From a checkpoint of a small image diffusion model.
Model: 12.9M parameters, 32-pixel images, arch uvit, norm layernorm, num experts 4, patch size [4, 4], layers 8, width 384.
Training: adamw at rate 0.0017, 15900 steps, batches of 128.
Data: 203450 training examples, 10.0 epochs.
Rows from block 4, named by matrix and row number. Rows with one number belong to one attention dimension. Each number is 128 + 24 x the weight over its row's rms, rounded and kept within 0 to 255. All counts start at 0.
# q: attention query, key and value (stacked) (model.blocks.4.attn.qkv.weight, 1152x384, the q third), inputs 0-38
# k: attention query, key and value (stacked) (model.blocks.4.attn.qkv.weight, 1152x384, the k third), inputs 0-38
q.141 [155 137 147 149 121 152 129 114 133 104 146 148 113 131 123 139 145 101 143 173  89 159 133  76 142 135  81  71 101 145  66 141 122 203 127 117 179  89 143]
k.141 [156 126 127 124 107 142 112 125 147 112 121  86 102 165 155 108 122 157 115 135 152 112 132 124 150 129 148 129  90 132 128 116  93 150 110 117 141 105 107]
q.142 [117 134  83  96 136 133 110 118 117 143 129  58 101 152 130 165 126 160 113 138 113 109 145  87 156  96 153  90 162 126 169 118 140 113 164 132 120  91 167]
k.142 [126 116 108 143 143 138 114 191 179 175 147 140 139 125 126 122  96 144 130 144 101 135 113 143 135 146 104 144  70  91 127  93 121 149 138  81  99 142 148]
q.143 [129 137 152 100 105 109 167 100 152 152 103  76 101 120 126 147 109 129 139 163  94 136 141 102 125  95 152 106 139 142 176 143 138 151 149 145 153 143 138]
k.143 [149 114 146 148 112 107 129 144 171 158 109 163 122  87 137 121 166 115 142 168  57 173 115 142 137 144  92 141 126 103 139 119 118 169 155 127 148 164 141]
q.144 [ 98 104 122 105 158 129 165 184 129 164 108 100 100 145 131 128 130 137 113 108 120 128 108 120 154  89 171 149 142 151 145 122 117  94 155 161  73 117 170]
k.144 [103 105 115 119 189 164 188 169 136 168 133 125 119 151 117 147 111 109 123 107 157 140 101 123 141 105 131 127 136 133 117 153 139 153 165 115 113 126 139]
q.145 [ 42  49 108 149 145 139 160 138 130 144 119 125 104 120  80 116  85 120 104 134  97  93 147 117  57 143 106  96 116 117 122 106 127 137 146 124 136 163 132]
k.145 [ 10  48  83 125 159 113 171 104 122 140 103 117 105 113  66 104 113 100  56 120 101 101 115  99  81 120 116 131  87 112 114 127 126 157 104 114 167 134 139]
q.146 [176 142 153 173 172 142 154 145 140 138  49 138 132 146 117 118 140 144  78 144 118 136 174 168 158 118 151  96 155  92 141 120 187 136 102 127 142 126  93]
k.146 [185 201 137 136 199 147 144 105 105 135 152 132 158 160 127 110 105  81 134 131 127 157 121  55 132  74 146 119 126 126 123 127 162 140 138 113 150 105 125]
q.147 [ 70 117 111 144 136  99  87  67 122  85  96 132 128  87  86 106 122  97 124 125 132  87 140  99 155 146 104 141 161 125 129 159 152  68 124  75 139 156 117]
k.147 [ 68  93 114 156 137  99  94 127 143 113 107 135  95 101 110 103 129 102 158 130 127 110 123 112 137 150 127 130 108 132 130 128 143 118 117 116 135 181 122]
q.148 [129 135  88 122 104  86 150 111 123 130 121 165 105 105 138 138 148  91 125 100 111 165 169 158 112 120 135 116 159 127 157  95 156 142 156 133  96 180 148]
k.148 [116 143 101 107  83  96 161 111 115 133 149 110 135 175 180 174  88 118 144 130  70 116 163 119 108 136 126 146 139 153 165 123 165 158 144 118 152 122 144]
q.149 [ 96  84  56  89  91 130 106 145 116  83  94 123  97 130  94 129  99 126 100  85 115 119  81 126 143  59 138 134  93 106 105 114 165 120 131 116  77  80 118]
k.149 [ 75  89  74  73  51  98  88 101  91  67 127  86 112 118 120 122 123  79 133 109  93 134 126 101  88  90 132  80 166 123  98 114 125 127 126 145 166 102  99]
q.150 [137 129 175 149 127 117 137 133 114 109 131 145 142 153 179 121  95 158 122 122 125 129 180 114 150 153 103 112 106  65 137 126 126 158 123 110  67 109 116]
k.150 [138 170 159 151 110 100  82 161  90 140 148 146 148 142 133 151 143 158 145 140 142 123 129  98 141 136 153 163 117 126 114 140  99 154  92 143 163 134 120]
q.151 [192 204 190 153 235 155 176 134 108 102 131 160 139 130 157 150 127 121 131 101 127 165 143 121 109 127 129 121 120  94 107 107 129 177 143  99  72 114 111]
k.151 [202 214 218 151 255 144 155 154 146  92 140 111 109 133 164 138 129 135 149 108  71 141 134  93  93 123 164 112 142 143 123 112 119 110 128 141 166 128  92]
q.152 [169 190 140  84 126 109 130  80 100 125 173  84 126 141 127 142 125 125 124 108 143 119 116  79 130 136 119 146 124 132 144 119  73 119 199 107 108 136 144]
k.152 [203 160 125 115 156 123 141 137 160 130 119 108  93 117 123 120 121 136 125 122  67 160 115 142 106 117  85 126 131  92 121 124  98 129 113 130 153 177 171]
q.153 [ 87  71  94 124 107 137 136 110 128 118  87 153 143 157 122 163 119 154 131 143 109 105 106 137 136 124 139 155 118 102 148 130 156 179 145 145 148 109 109]
k.153 [ 63  98  91 124  92 129 119 151 132 150 141 139 128 153 147 147 119 107 148 117 107 165 152 123  99 134 161  86 139 105 129 130 116 158 133 124 169 128 104]
q.154 [140 145 118 121 115  83 113 150  97 110  87 101 139  91 139 152  99 148 140  97 135 141 142 125 107 158 172 115 118 154 134  98 154 143 118 125  58 134 113]
k.154 [141 129 116 123 119  78  80 136 131 139  88 147 111  89 115 122  88 123 152 113 110 131 135 170 122 150 140 146 155 152 118 106 160 101 135 124  89 132 130]
q.155 [120 125  96 157 141 129 159  93 131 119 133 127 122 137 103 116 117 112 107 108 196 128 102 152 136 111 144 146 164  94 121 193 137 141 150 104 129 142 111]
k.155 [ 93 139 119 125 131  81  77 114 120 104 106 124 102 112  98 118 118 133 156 139 129  75  99 146 168 155 124 146 177 117 139 125 122 132 120 119  79 147 125]
q.156 [146 149 123 131 115 109 136  74 129 110  80  98  77 130 156  96 149 142 116 133 137 102 156 120 140 153 106 115 115 136 153  96 111 119 141 160 138 138 105]
k.156 [154 136  97 148 136 101 142 104 158 128 100 163  93 125 109 148 116 105 111 178 100  79 141 134 132 157  95 132 119  79 129 146 115 123 156  90 143 148 103]
q.157 [130 105 149 143 124 154 142 119 121 140 131 127 157  98 103 131 118 125 106 157 129 150 148 149  66 153 122 126 158  72 105 125 127 114 129 111 169 165  86]
k.157 [133 130 130 125 135 175 155 134 115 169 135 149 173 117 104 130 132 171 142 128 118 190 110 150 100 134 157 143 120 125 119 133 138 143  94 139 140 161 142]
q.158 [206 172 168 141 120 111  89 133 120 143 123 153 147 116  81 143 102 135 183 156 108  92  81 150 114 113 148 162 132 111 153 156 171 118 145 149 149 137 151]
k.158 [235 198 183 145 113 124  93 138 127 134 101 122 138 130 111 140 117 108 143 115 164 131 155 137 112 145 135 109 127 122 126 153 133 167 123 100 127 121 138]
q.159 [124 116 132 112 114 100 129 153 125 143 112 138 124 110 147 125  89 130 145 108 124 155 109  81 155 116 133 104 118 101 174  84 121 120 165 158 113 124  97]
k.159 [118 116 133 116 127 124 111 110 101 152  95 131 109 139 142 137 151 136 102 132 127 100 174 107 160 136 114  88 134 115 122 136 105 124 127 123 104 120 139]
q.160 [107 125  99 128 132 181 119 141 129 131 153 145 156 110 175 147 186 147 151 106 114 137 133 118 151 134  94 135 114 142 136 150 132 132 134 112 124 132 123]
k.160 [119 116 114 121 145 176 148 137 116 162 134 133 125  91 139 112 159 138 145 128 151 127 127 144 143 147  99 129 156 129 154 118 128 131 123 133 145 168 149]
q.161 [111 146 147 150 200 127 153 168 155 125 124 124 108 119  67  93 103 145 106 118 113 123 132 139 109 140 117 118 118 137 115  95 123  79  90 130 102  99 102]
k.161 [133 143 151 115 177 101 124 140 142 118 109 113 108 128 122 123  96 122 124 116  92 121 127 109 140 116 111 142 105 112 101 146  98 107 167  99 121 129  98]
q.162 [137 162 117  77 143 116 105 138 107 127 131 104 106 121 121  93 105 142 131  96 138 134 141 142 165 152 135 103 144  78 149 112 179 144 140  98  76 142 113]
k.162 [130 170 116 145 142  97 121 138 138 132 129 143 102 105 157 127 130 145 165  77 165 150 135 130 181 152 129 123 123 111 170  98 151 122 117 128  78 150 153]
q.163 [146 123  98 107  68  94 121  97 124  73 130 150  87 137 147 129 163  99 164 124 134 139 122 129 121 123  87  94 112 114 122 133 116 139 141 139 142 122 129]
k.163 [134 132 111 141  66 112 100 101 105 148 124 115 106 116 122 148 127 127 139 139 138 117 147  94 147 134 113 100 123 136 135 132 116 140 120 179 149 123 125]
q.164 [141 108 111  73  60  76 147 127 102 122 115  84 113 131 120 119  97 124 119 153 134 131 145 153 153 130 110 113 116 115 131  91 119 119 108 135 123  98 146]
k.164 [135 123 119 109  76  77  99 123 126 143 115  99 123 112 133 134 139 120 124 141 120 124 133 114 168 129 125 157 113 134 123 146 108 115 162 137 102 113 131]
q.165 [121 119 134 142  68 113 135 121 144 119 147 114 153 117 142 126 148 128 156 146 136 122 100 153 155 149 114 136 130 153  92 151  96  99 129 155 107 117 114]
k.165 [118 112 146 100  87  88 103 131 139 152 116 124 145 113 132 118 124 118 129 145 123 111 130 140 179 133 128 164 117 130 127 147 114 123 163 115 141 139 100]
q.166 [120 138 153 120 126 131 100 183 131 123 123 165 148 153 125 110 121 134 111 135 109 148 137  91 118 127 150 155 131 117 144 114 131  62 121  79 158 127 115]
k.166 [142 145 143 124 118 107  94 143  99 105 138 132 141 117 142 134 120 135 162 124 115 136 128  86 153 110 108 125  98 148  86 166 101 134 152  90 122 108 125]
q.167 [113  95 132 131  69 103 151 141 153 144 141 130 132 145 144 155 116 128 152 143 127 131 105 116 107 143 168 157 153 152  96 155 123  87 134 144 146 139 137]
k.167 [114  96 132 106  84 126 138 115 117 133 127 144 187 177 104 134  92 108 112 171 131 120 119 139 110 124 163 134 143 178 115 170 143 143 141 121 148 122 108]
q.168 [150 135 143 126 105 125 118 108 128 103 135  81 152  98 155 120 153 127 116 103 137 107 115 116 155 130 125 139 143 137 117 139  95 186 165 120  84 136 136]
k.168 [137 117 128 127  75 128 115 125 126 139 150 124 141 114 133 126 158 138 107 124 156  93 132 170 115 145 128 134 124 132 148 103 129 139 132 140 118  97 150]
q.169 [131 132 155 116 116 122  74 129  61 143 110 139 146 143 124 137 117 128 182 118 174 108 124 122 133 107 177 118 143 102 132 123 154 139 141 131 139 124 148]
k.169 [130 136 122 159 120 142  73 123 110 112 158 147 141 137  93 123 118 117 157 132 167 115  89 142 116 125 144 112 183 143 130 117 130 129 115 142 124 122 159]
q.170 [139 136 162 128 130 131 149 150 125 167 127 127 149 126 168 159 124 121 107 100 162 126 131 124 168 139 166 176 169 125 141 141 125 108 152 131 136 142 147]
k.170 [129 122 126 161 123 160 171 146 128 130 134 140 150 148 138 127 134 138 118 147 150 124 142 161 114 129 165 109 115 138 147 123 167 160 107 117 122 109 151]
q.171 [110 131 133 170 146 135 114  86 128 135  90 136 145 140 118 147 165 130 107 170 129 118 152 141 114  89 122 110  98 125 151 125  83 105 106 137 170 111 118]
k.171 [ 96 117 120 152 146 144 107 130 118 101 120 106  96 146 142 144 117 111 145 145  87 131 129  92  84  89 116 144  91 113  90 107 107 119 124 142 186 118 120]
q.172 [143 114 134 183 159 164 148 114 109 159 145 121 145 112 114 140 120 103 128 167 120  82 106 146 119 103 110 124 114 156 131 147  79 114 112 162 146 159 131]
k.172 [135 106 141 128 158 152 141 115 142 127 143 109 127  96 101 108 173 118 121 177 118 128  85 134 120 131 134 132 157 114 120 121  94 111 112 152 147 156 120]
q.173 [123 129 137 120 119 117 117 124 121 130  91 154 121 115 134 137 151 158 136 116 172 147 151 147 146 124 106 120 123 112 121  92 148 168 120 159 138  61 143]
k.173 [124 128 125 132 130 139 117 154 133 144 104 125 105 148 120 125  98 122 115 112 111 116 145 129 129 120 123 133 115 100 120 131 143 131 149 140 152  87 133]
q.174 [208 183 170 146 125 141 127 135 133 113 121 165  91 129 137 121 125 101 147 175  74 150 128 103 139 103 132 129 110 109 123 135 144 108 115 103 169 108 133]
k.174 [193 177 184 160 128 124 106 136 137 134 144 147 143 126 131 100 118 150 140 161  99 163 163  99 145 129 162 135 108 129  94 124 115 121 121 157 145 120 119]
q.175 [150 146 120 118 143 151 111 153 144 143 134 127 130 142 124 128 135  96 115  81 181  87 105 146 196 122 143  98 157 159 186 122 129  89 130 118  89  83  64]
k.175 [128 116 116 118 148 109 125 161 133 127 142 135 134 108 128 118  94  96 142 139 148 121 115 157 211 140 144 119 111 129 137 117 124 112 172  97 121  91  53]
q.176 [146 149 105  97 144 126 121 107 116 141 116 113 144 151 133 164  86  95  93 123 139  98 107 147 151 143 129 124 104 135 135 145 123 127 131 134 103 127 154]
k.176 [145 135 135 130 163 150 116 137  99 126 114 173 137 146 118 111 105 148 108 121 100 152 145 126 106 134 106 136 105 110 138 119 151  65 151 137 150 158 138]
q.177 [131 128 143 121 167 138 159  97 107 166 118 170 155 119 129 151 112 104 114 109 145 114 149 137 111 117 131 129 112  87 111 152 133 110 130 117 130 147 175]
k.177 [123 129 119 131 138 118 122 110 115  74  95 164 121 147 126 135 110 152 146 107  60 162 130 110 125 131 129 133 120 142 113 158 170  91 118 142 133 126 121]
q.178 [121 104  99 116 118 110 104 140 141 137 137 119 129 132 107 131 123 139 115 143 138 105  89 141 152 136 152 127 134 166 136 106 120 207  95  99 117 110 110]
k.178 [159 150 110 137 154 181 120 153  99 139 152 136 139 131 155 122 146 126 114 123 138 121 179  99 117  99 130 159 167 142 152 151 125 124 174 116 125 138 133]
q.179 [112 144 163 188 146 133 109 106 164 122 118 169 143 134 148 100 109 164 142 131 118 118 199 132  93 118 139 138 113 126  91 154 122 110 123 134 151 100  88]
k.179 [115 122 145  94 122 102 156 130  95 109 141  79  98  98 121 132 159 146 115 119 123 137 118 101 111 115 145 143 108 105 144  87  79 177  96 129 116 140 157]
q.180 [ 97 150 175 158 142  73 148  91 128 124 107 167  93 102  97 100 125 171 179 121 119 141 182 135  76 145 140 136 132 139  90 154 124 119 116 133 150 151 133]
k.180 [ 96 131 142  99 131 149 170 119 151 126 173  72 142 117 150 136 141 124 147 129 124 130 101  99 142 136 170 140 110 130 115 130 103 176 107 118 126 139 110]
q.181 [145 128 103 140 108 138 112 169 150 100 149 133 108 142 159  93 160 151 138 109 151 164 138 123 131 117 128 144 138 132 140  90 123 125 136 130 102 110 108]
k.181 [124 110 119 115  89 101 144 127 138 116 131  62 105 119 134 149 155 106 124 149 153 112 103 143 183 118 132 106 127 146 114 101  90 172 111 113 108  80 127]
q.182 [140 122 101 177 125 177  93 152 160  95 115 105 139 161 145 120 152 150  89 155 118 119 133 133 165 116 118 118 107 134 131 108 154 161 134  99 139  95  84]
k.182 [134 100 116 154 136 130 139 161 113 144 129 116 134  84 120 124 143  94 110 135 155 111 113 137 103  99  95 134 124 101 161 108  73 151 164 137 123 132 157]
q.183 [126 111 108 126  93  97  73 142 161  88 113 104  83 100  66 125 156 159 159 165 103 103 117 109 118 143 132 104 136 175 126 117 110 129 113 127 124 131 120]
k.183 [112 114 146  88 121 157 119 118 106 170 159 120 159 132 128 131 104 103 113 128 143 159 164 128 136 132  98  93 147 110 143 146 145 120 138 130 121 135 150]
q.184 [157 153 144 182 145 167 140 161 150 148 143 175 137 160 174 109 136 130 106 126 154 140 141 135 152 127 134 174 141 114 133 119 110  91 147 127 130  86  88]
k.184 [137 128 119 129 103 108 162 121 100 108 118  86  99 102 149 160 186 131 141 140 143  94 126 151 147 138 141 130 144 153 139  81 106 174  67 103 105 114 143]
q.185 [132 110 130 112 124 146 117 140 142 154 156 145 169 165 150 137  81 114  99 136 130  98  94 137 129 133 135 130 131 114 138 119 124 173 103 120 134  86  81]
k.185 [146 144 122 138 139 144 109 142  81 132 113 144 113 118 120 105 160 143 106 116 124 112 174 111  96 117 124 150 175 152 151 135 143 139 157 127 121 157 147]
q.186 [148 151  73 102 116 117  89 146 145  97 130  79 111 131 138 127 133 119 116 122 143 126 109 128 148 134 135 139 118 160 154 110 120 109 139 136  71 128 146]
k.186 [139 111 139 105 122 127 114 149 111 130 126 104 124 150 123 131 104 124 102 149 135 150 118 151 157 132 110  97  84  89 122  83 114  80 151 128 137 104 135]
q.187 [127 155 152 124 153 101 143  85  87 140 137 180 145  98 170 127 150 124 127  94 153 145 162 117  93 133 139 170 103 100 106 151 128 110 126 134 137 164 176]
k.187 [140 160 134 150 123 109 130 121 144  72 105 105 128 122 154 130 147 139 166 132 112 141  83 124 142 122 164 144  81 148 114 113  95 116 111 136 131 124 117]
q.188 [163 131 106 152 129 164 126 146 142 132 104 131 113 165 133 129 134 144  77 166 115 111  97 146 153 148 115 122 138 133 136 104 156 141 108  91 157  89 117]
k.188 [141 109  98 166 143 146 161 122  98 143 122 137 136  82 148 138 167  82 143 130 142 100 141 165 145 125  83 129 174 164 169 145 132 148 143 121 106 150 149]
q.189 [126 118 143  96 106 135 109 144 112 107 129 107 147 103 168 109 130 139 106 129 103 122 142  81 112 109 156 113 130  91 154  95 163 148 132 121 126 115 113]
k.189 [137 154 137 168 130 120  79 151 140 137 139 125 119 142 121 114 128 134 140 113 150 111 127 137 114  88 127 130 178 116 118 150 105 135 162 127 125 112 130]
q.190 [115 133 129 117 125 109 158 140 134 121 127  84  88 120 100 121 121 113 166 109 154 159 132 136 150 120 133 122 150 151 142 129 103  72 171 166  81 149 140]
k.190 [ 97 106 139  86 120 126 135 128 158 150 149 119 133 168 120 143  83 143 109 145 115 135 117 136 142 162 153  99  87  86  96 108 155 109 118 110 139 101  99]
q.191 [127 122 132 118 116 117 121  94 142 129 140 143 142 113 135 139 126 110 130 131 134 116 138 146  78 156  97 144 125 131 119 139 123  63 110 158 135 151 148]
k.191 [123 120 165  98  97  83 132  98 125 113  86 123 117 118 104 124 134 125 118 146  97 177 110 122 129 161 112 104  76 115 110 116 151 117 101 141 148 128 130]
q.192 [ 82  83 135 122  91  95 136 124 143 141 131 104 129 142 101 136 132 128 111 135 152  94 158 111 114 113 137  92 115 131 102  99 119 121 135 139 139  92 154]
k.192 [ 99 111 132 136  83 105 110  90  90 126 117 107 129 113  57 103 113  88 130 137 105  80  93 152 120 138  94 114 104 146 119 157 118 155 135 158 141 132 158]
q.193 [159 140 144 114 113 112 152  98 151 118 136 150 163  97 125 105 123 134 133 122 120 161 164 138 132 130 112 138 122 105 105 115 110 116 110 155 105 138 119]
k.193 [142 159 135 135  84 110 120 133 123 128 105 159 135 140 130 124 105 151 143 133 114 145 146 138 134 119 166 146  83 119 135 116 134 107 127 136 136 124 158]
q.194 [145 146 121  89 126  98 142  85 125 156 127  98 143 107  84 149 109 112 125 140 117 113 127 137 138 142 120 133  84 115 117 136  97 113  99 134 130 143 159]
k.194 [134 141 144 146 113 126  99 146 104 147 110 136 135 140 104  96 124 115 100 106 137 118 123 138  99 156 118 149 104 116 149 169 106 104 127 146 141 149 130]
q.195 [116 116 123 140 154 127 157 147 137 155 139 140 123 140 119 139 136 126 170 180 146 129 118 105 131  87 164 104 137 157 135 121 122 106 162 145 153 140 119]
k.195 [103 142 129 128 154 148 128 117 115 129 111 131 134 104 107 102 114 116 114 181 130 111  92 110 108 137 140 162 124 134 171 123 147 138  55 117 133 153 138]
q.196 [136 104 143 129 127 132 132 126 124 146 126 144 156 129 148 181 127 140 110 103 152  80 122 167 105 134 101 140  96 149 109 106 135 117  89 138 120 150 158]
k.196 [127 113 134 146 120 115 116 116 122 109 121 164 160 122 166 163 192 119 106 139 144 110 114 173 115 155 101 136 124 129  82 112 187 101 126 117 137 143 138]
q.197 [152 140 118  68  78 131 111 119 136 161 160 103 162 110 128 126 112  97 131 141 154 118 122 156 157 165 113 135 123 147 116 154  88 142 134 127  96 139 125]
k.197 [155 133 125 129  64 120  98 171 118 137 126 161 124 155 149 117 138 153 138 132 159 159 125 149 118 157 146 137 121 117 152 171 115  99 143 151 147 140 126]
q.198 [148 136 111 124 156 157 125 160 115 141 106 135 129 155 153 156 107 157 119  86 143  99  98 148 140 143 128  97 139 180 167 131 131  95 140 126 121 132 135]
k.198 [124  95 124 103 158 134 121 157 151 106 125 164 130 105 167 150 187 123 102 158 147 119  94 139 150 136 130 113 149 125 142 107 162 115 123  73 107 116 120]
q.199 [108 112 152 120 128 154  97 132 104 157 141 134 138  82 147 111 133  93  89 114 159 114 159 150 125 163 105 160 157 119 144 121 138 110 129 105 135 161 109]
k.199 [129 119 100 144 103 122 119 140 130  98 141 148 158 144 180 190 112 157 194 116 113 124 125  81 135 108 154 100 104 140 117 133 117 133 121 134  83  72 112]
q.200 [148 173 117 142 185 142 149 140 110 111 117 132  95 152 152 142 145 143 157 128  82 162 102 117 138 109 162 160 149  98 185 138 162 116 122 105 120 152 112]
k.200 [143 153 146 122 222 166 179 125 144 145 165 104 137 112 135 123 134 126 103 105 141 123 128 112 128 113 114 154 150 122 141 102 137 130 103 100 103 137 112]
q.201 [144 119 100 129  84 140 128 165 125  97 132 142 111 164 180 123 161 148 147 148 138 148 126 118 152  98 150 113 163 134 166 130 155 138 151 135 116 114  86]
k.201 [153 126 123 111 111 139 150 118 125 124 140 157 150 128 136 146 140 129 124 179 119 145 134 113 139  94 142 114 117 131 141 108 143 134 121 101 138 134 130]
q.202 [126 108 149 122 111 166  87 128 121 166 147 114 154  81 102 110 137 114 117 166 186  87 137 129 128 141 130 119 119 154 102 147 131 149 126 118 163 138 152]
k.202 [126 131 125 124 123 133  99 147 133 123 150 126 119 149 158 118 136 110 156 119 145 144 107 110 145 150 145 131 175 129 100 154  92 142 142 163 153 114  85]
q.203 [167 147 156 122 107 136 121 156 118 153 188 112 131 111 143 111 109 124 117 109 134 122 131 166 140 162 127 133 154 134 123 103 149 104 163 116 103 139 126]
k.203 [161 152 145 138 106 121 116 107 106  98 150 134 127 129 124 141 106 168 166 162 136 114  86 147 168 129 146 130 116 147 147 145 150 105 106 120 103 106 168]
q.204 [114  97 106 128  78 146 108 164 130  95 130 146 116 158 182 111 157 133 125 124 147 142 132 130 134 118 126 121 173 137 154 132 160 159 152 126 113 111  90]
k.204 [141 104 100 107  99 122 150 116 140 113 147 135 129 134 156 167 143 146 148 154 120 152 146 120 155  93 137 100 139 137 110 100 145 145 148 116 129 106 123]
q.205 [104 121 118 101 145 140 150 106 145 152 174 135 132 127 129 131 127 147 122 108 132 167 143 147 126 160 112 159 151  99  82 113 148 110 114 111 114 155 132]
k.205 [ 91 127 110 137 141 125 133 115 134 103 126 120  96 130 144 118 158 168 147 117 123 141 122 172 120 172 136 174 166 133  83 111 161  98 111 145 115 140 119]
q.206 [104 112 101 156 116  93 125 126 142 115 134 126 111 159 106 128 116 147 140 104 117 118  99 141 119 156 121  85 115 167 107 146 163 113 159 147 143  85 181]
k.206 [110  96 138 122 120 128 106  82 131 126 134 104 106 126  77 123 156 127  93 153 120  96 148 175 201 104 110 129 171 122 122 109 160 131 159  90 127 108 145]
q.207 [130 163 113  80 121 116 113 148 138 132 136  70 127 145 104 109  89 137 125  88 131 136 125 147 136 150 147 102 134 136 111 117 137 158 144 123  83  68 162]
k.207 [129 116 141 101 142 110 111 152 144 127 155  97 100 121 114  98 116 117 131  81 132 142 117 169 146 175 118 122 167 160 115 151 125 126 165 149  93 108 113]
q.208 [119 152 176 135 187 139 143 126  96 112  89 127 145 105 126 133 117  79 165 155 136  96 105 119 121 126 148 127 129 134 142 150 154 142  92 145  93 111 108]
k.208 [122 143 133 139 159 110  83 149 121 129 109 110 137 154 137 131 104 106 124 144 139 126 142  98  97 111 182  96 160 118 147  99  96 112  94 131 105 130 115]
q.209 [134 191 160 112 179 123 147  99 127 129  90 117 133 101 124 130  97  77 134 150  87 117 108 136 113 154 148 172 178 138 185 118 143 112 141 118 125 188 126]
k.209 [129 128 143 151 167 113 136 142 144 127 120  86 124 133 158 143 132 117 117 165 107 133 103 108 118 118 172 135 148 161 143 130 128 130  81 167 117 199 130]
q.210 [140 157 110 104 167 123 190  99 130 172 132 123 103 141 153 117 110 127  92 166 101 144 169 130 146 153 125 118 158 145 156 136 125 175 139 130 180 161 140]
k.210 [136 137 150 138 171 145 182 140 164 148 174  90 141 142 151 121 109 102 154 147 111 165 129 138 138 131 155 125  70 121  85 156 164 129 163 149 173  97 114]
q.211 [126 140  97 137 155 161 109 109 136 137 119 114 123 147 122 119 157 137 115  99  72 125 161 119 107  98 129  92 116 116 112 102 126 113 151 126 116 108 140]
k.211 [115 127 121 117 167 162 173 118 149 161  99 131  96 104 139 127 171 150  94 137 127 144 123 149 149 112 105 129 144 131 124 140 124 127 113 107 142 169 132]
q.212 [124 127 133 166 187 153 116 139 158 107 127 144 151 168 132 128 107 123  94 121 165 124 102 157 118 145 116 122 105 164 107 138  87 145 104 108 128 142  84]
k.212 [132 127 127 122 163 141 154 129 116 117 157 176 139 153 106 164 146 120 157  98 143 132 107  96 124 136 126 168  87 118 143 136 131  95 167 144 154  99 122]
q.213 [149 127 112 129 124 134 129 147 116 158 146 159 141 146 162 100 123 143 101  75 128  88 110 134 129 138  93 150 125 102 100 163 101 126 131 135 122 158 112]
k.213 [152 119 124 131 132 133 164 152 147 145 159 184 159 146 128 137 150 173 108 160  99 138 137 185 141 134 127 133 112 116 114 102 160 140 125 101 106 113 133]
q.214 [114 124 111 116 119 124 155  99 143 174 125 125 130 153 139 128 111 124 108 142  93 124 164 117 125 130 137 127 153 144 140 159 141 193 134 145 179 143 108]
k.214 [121 125 150 129 118 144 140 163 176 151 196  91 147 151 151 124 118 131 160 136 140 160  88 145 136 153 144 142  66 128  95 175 127 127 162 134 150 144 114]
q.215 [140 124 120 165 138 117 118 153 149 116 166 131 122 106 130 105 112 130 161 103 118 107 106 174 126 152 136 144 116 116 110 130 140 126 125 145 120 150 140]
k.215 [144 135 123 142 134 112 125 100 113 109 139 168 154 104 110 122 120 127 129 145 119 125 119 137 154 187 144 129 158 149 119  75 139 112 106  91  94  92 157]
q.216 [173 111 141 168 163 147 104 158 120 118 107  94 123 149 116 127 124 170 135  94 145 115 132 168  85 102 116  98  87 125  94 139  76 103  76 146  55 103 128]
k.216 [141 145 147 123 173 180 172 112 138 139  97 182 125 175 106 112 135 149 105 103 192 137 106 103 139 121 129 157 124  90 129 136 125 107 125  84 106 146 119]
q.217 [119 142 129 126 127 151 112 116 128 157 124 162 172 162 159 113 119 121 104 108 110  78 127 108 111 134 108 138 143 133 108 176  99 159 132 115 152 157  76]
k.217 [132 120 144 126 123 132 137 191 161 162 187 171 155 148 142 158 169 175 137 155 113 146 111 176 121 127 132 152  83 113 119 131 142 138 134 127 147 150 121]
q.218 [131 146 100 108 105 110 126 163 129 140 149  88 117 140 103 144 113 129 130 110 115 134 152 114 152 108 194 122 134 133 148 120 126 153 180 138 137  78 157]
k.218 [125 143 130 120 119 154 126 139 138 141 148  91 107 119 133  88 108 119 138 112 166 125  84 139 186 144 117 140 138 166 104 172 126 130 148 103  77 118 147]
q.219 [106  92 102  98 134  97 173 114 120 142 164 103  66 135 122 119 160 145 109 172 137 172 144 134 193 145 118 107 132 152 138 126 132 131 120 154 159 131 170]
k.219 [108 114 106 127 144 141 166 106 125 141 132 124 108 106 122  87 113  97 135 132 113 145 172 147 163 109 124 117 117 117 100 138 178 146 169 129 161  65 126]
q.220 [150 132 116 123 125 157 124 111 105 136 114 133 127 168 149 128 147 158  85 142 160 115 146 134 162 135 114  87 123 152 140 141 120 136 109  93 151 115 146]
k.220 [142 132 141 122 133 149 187 113 151 142 146 157 122 134 138 132 149 123 121 144 148 132 144 133 129 133 113 120  63 100  81 169 153 134 153 106 165  79 103]
q.221 [163 126 133 153 121 132 110 140 152  86 114 108 112 140 101 153 154 158 115 125 140 145 138 133 143 127 118 121 105 127 131 110  95  54 131 105 102 114 154]
k.221 [140 129 117 130 140 135 190  91 107 114  78 162  81 124  94 110 151 145  79  97 130 101 135 143 137 104 104 137 118 136 143 142 136 132 138 117 113 137 123]
q.222 [124 152 103 122 149 110 160  79 142 121 163 154  97 102 136  98 110 123 146 163 127 147 137 137 168 160 102 113 142 147 156  82 158 122 136 115 167 139 140]
k.222 [139 131 100 132 142  87 131 127 111 123 119 115 133  81 129 139 125  82 132 131  66 125 165 130 122 119 132  98 149 131 154  93 151 126 152 148 171  65 129]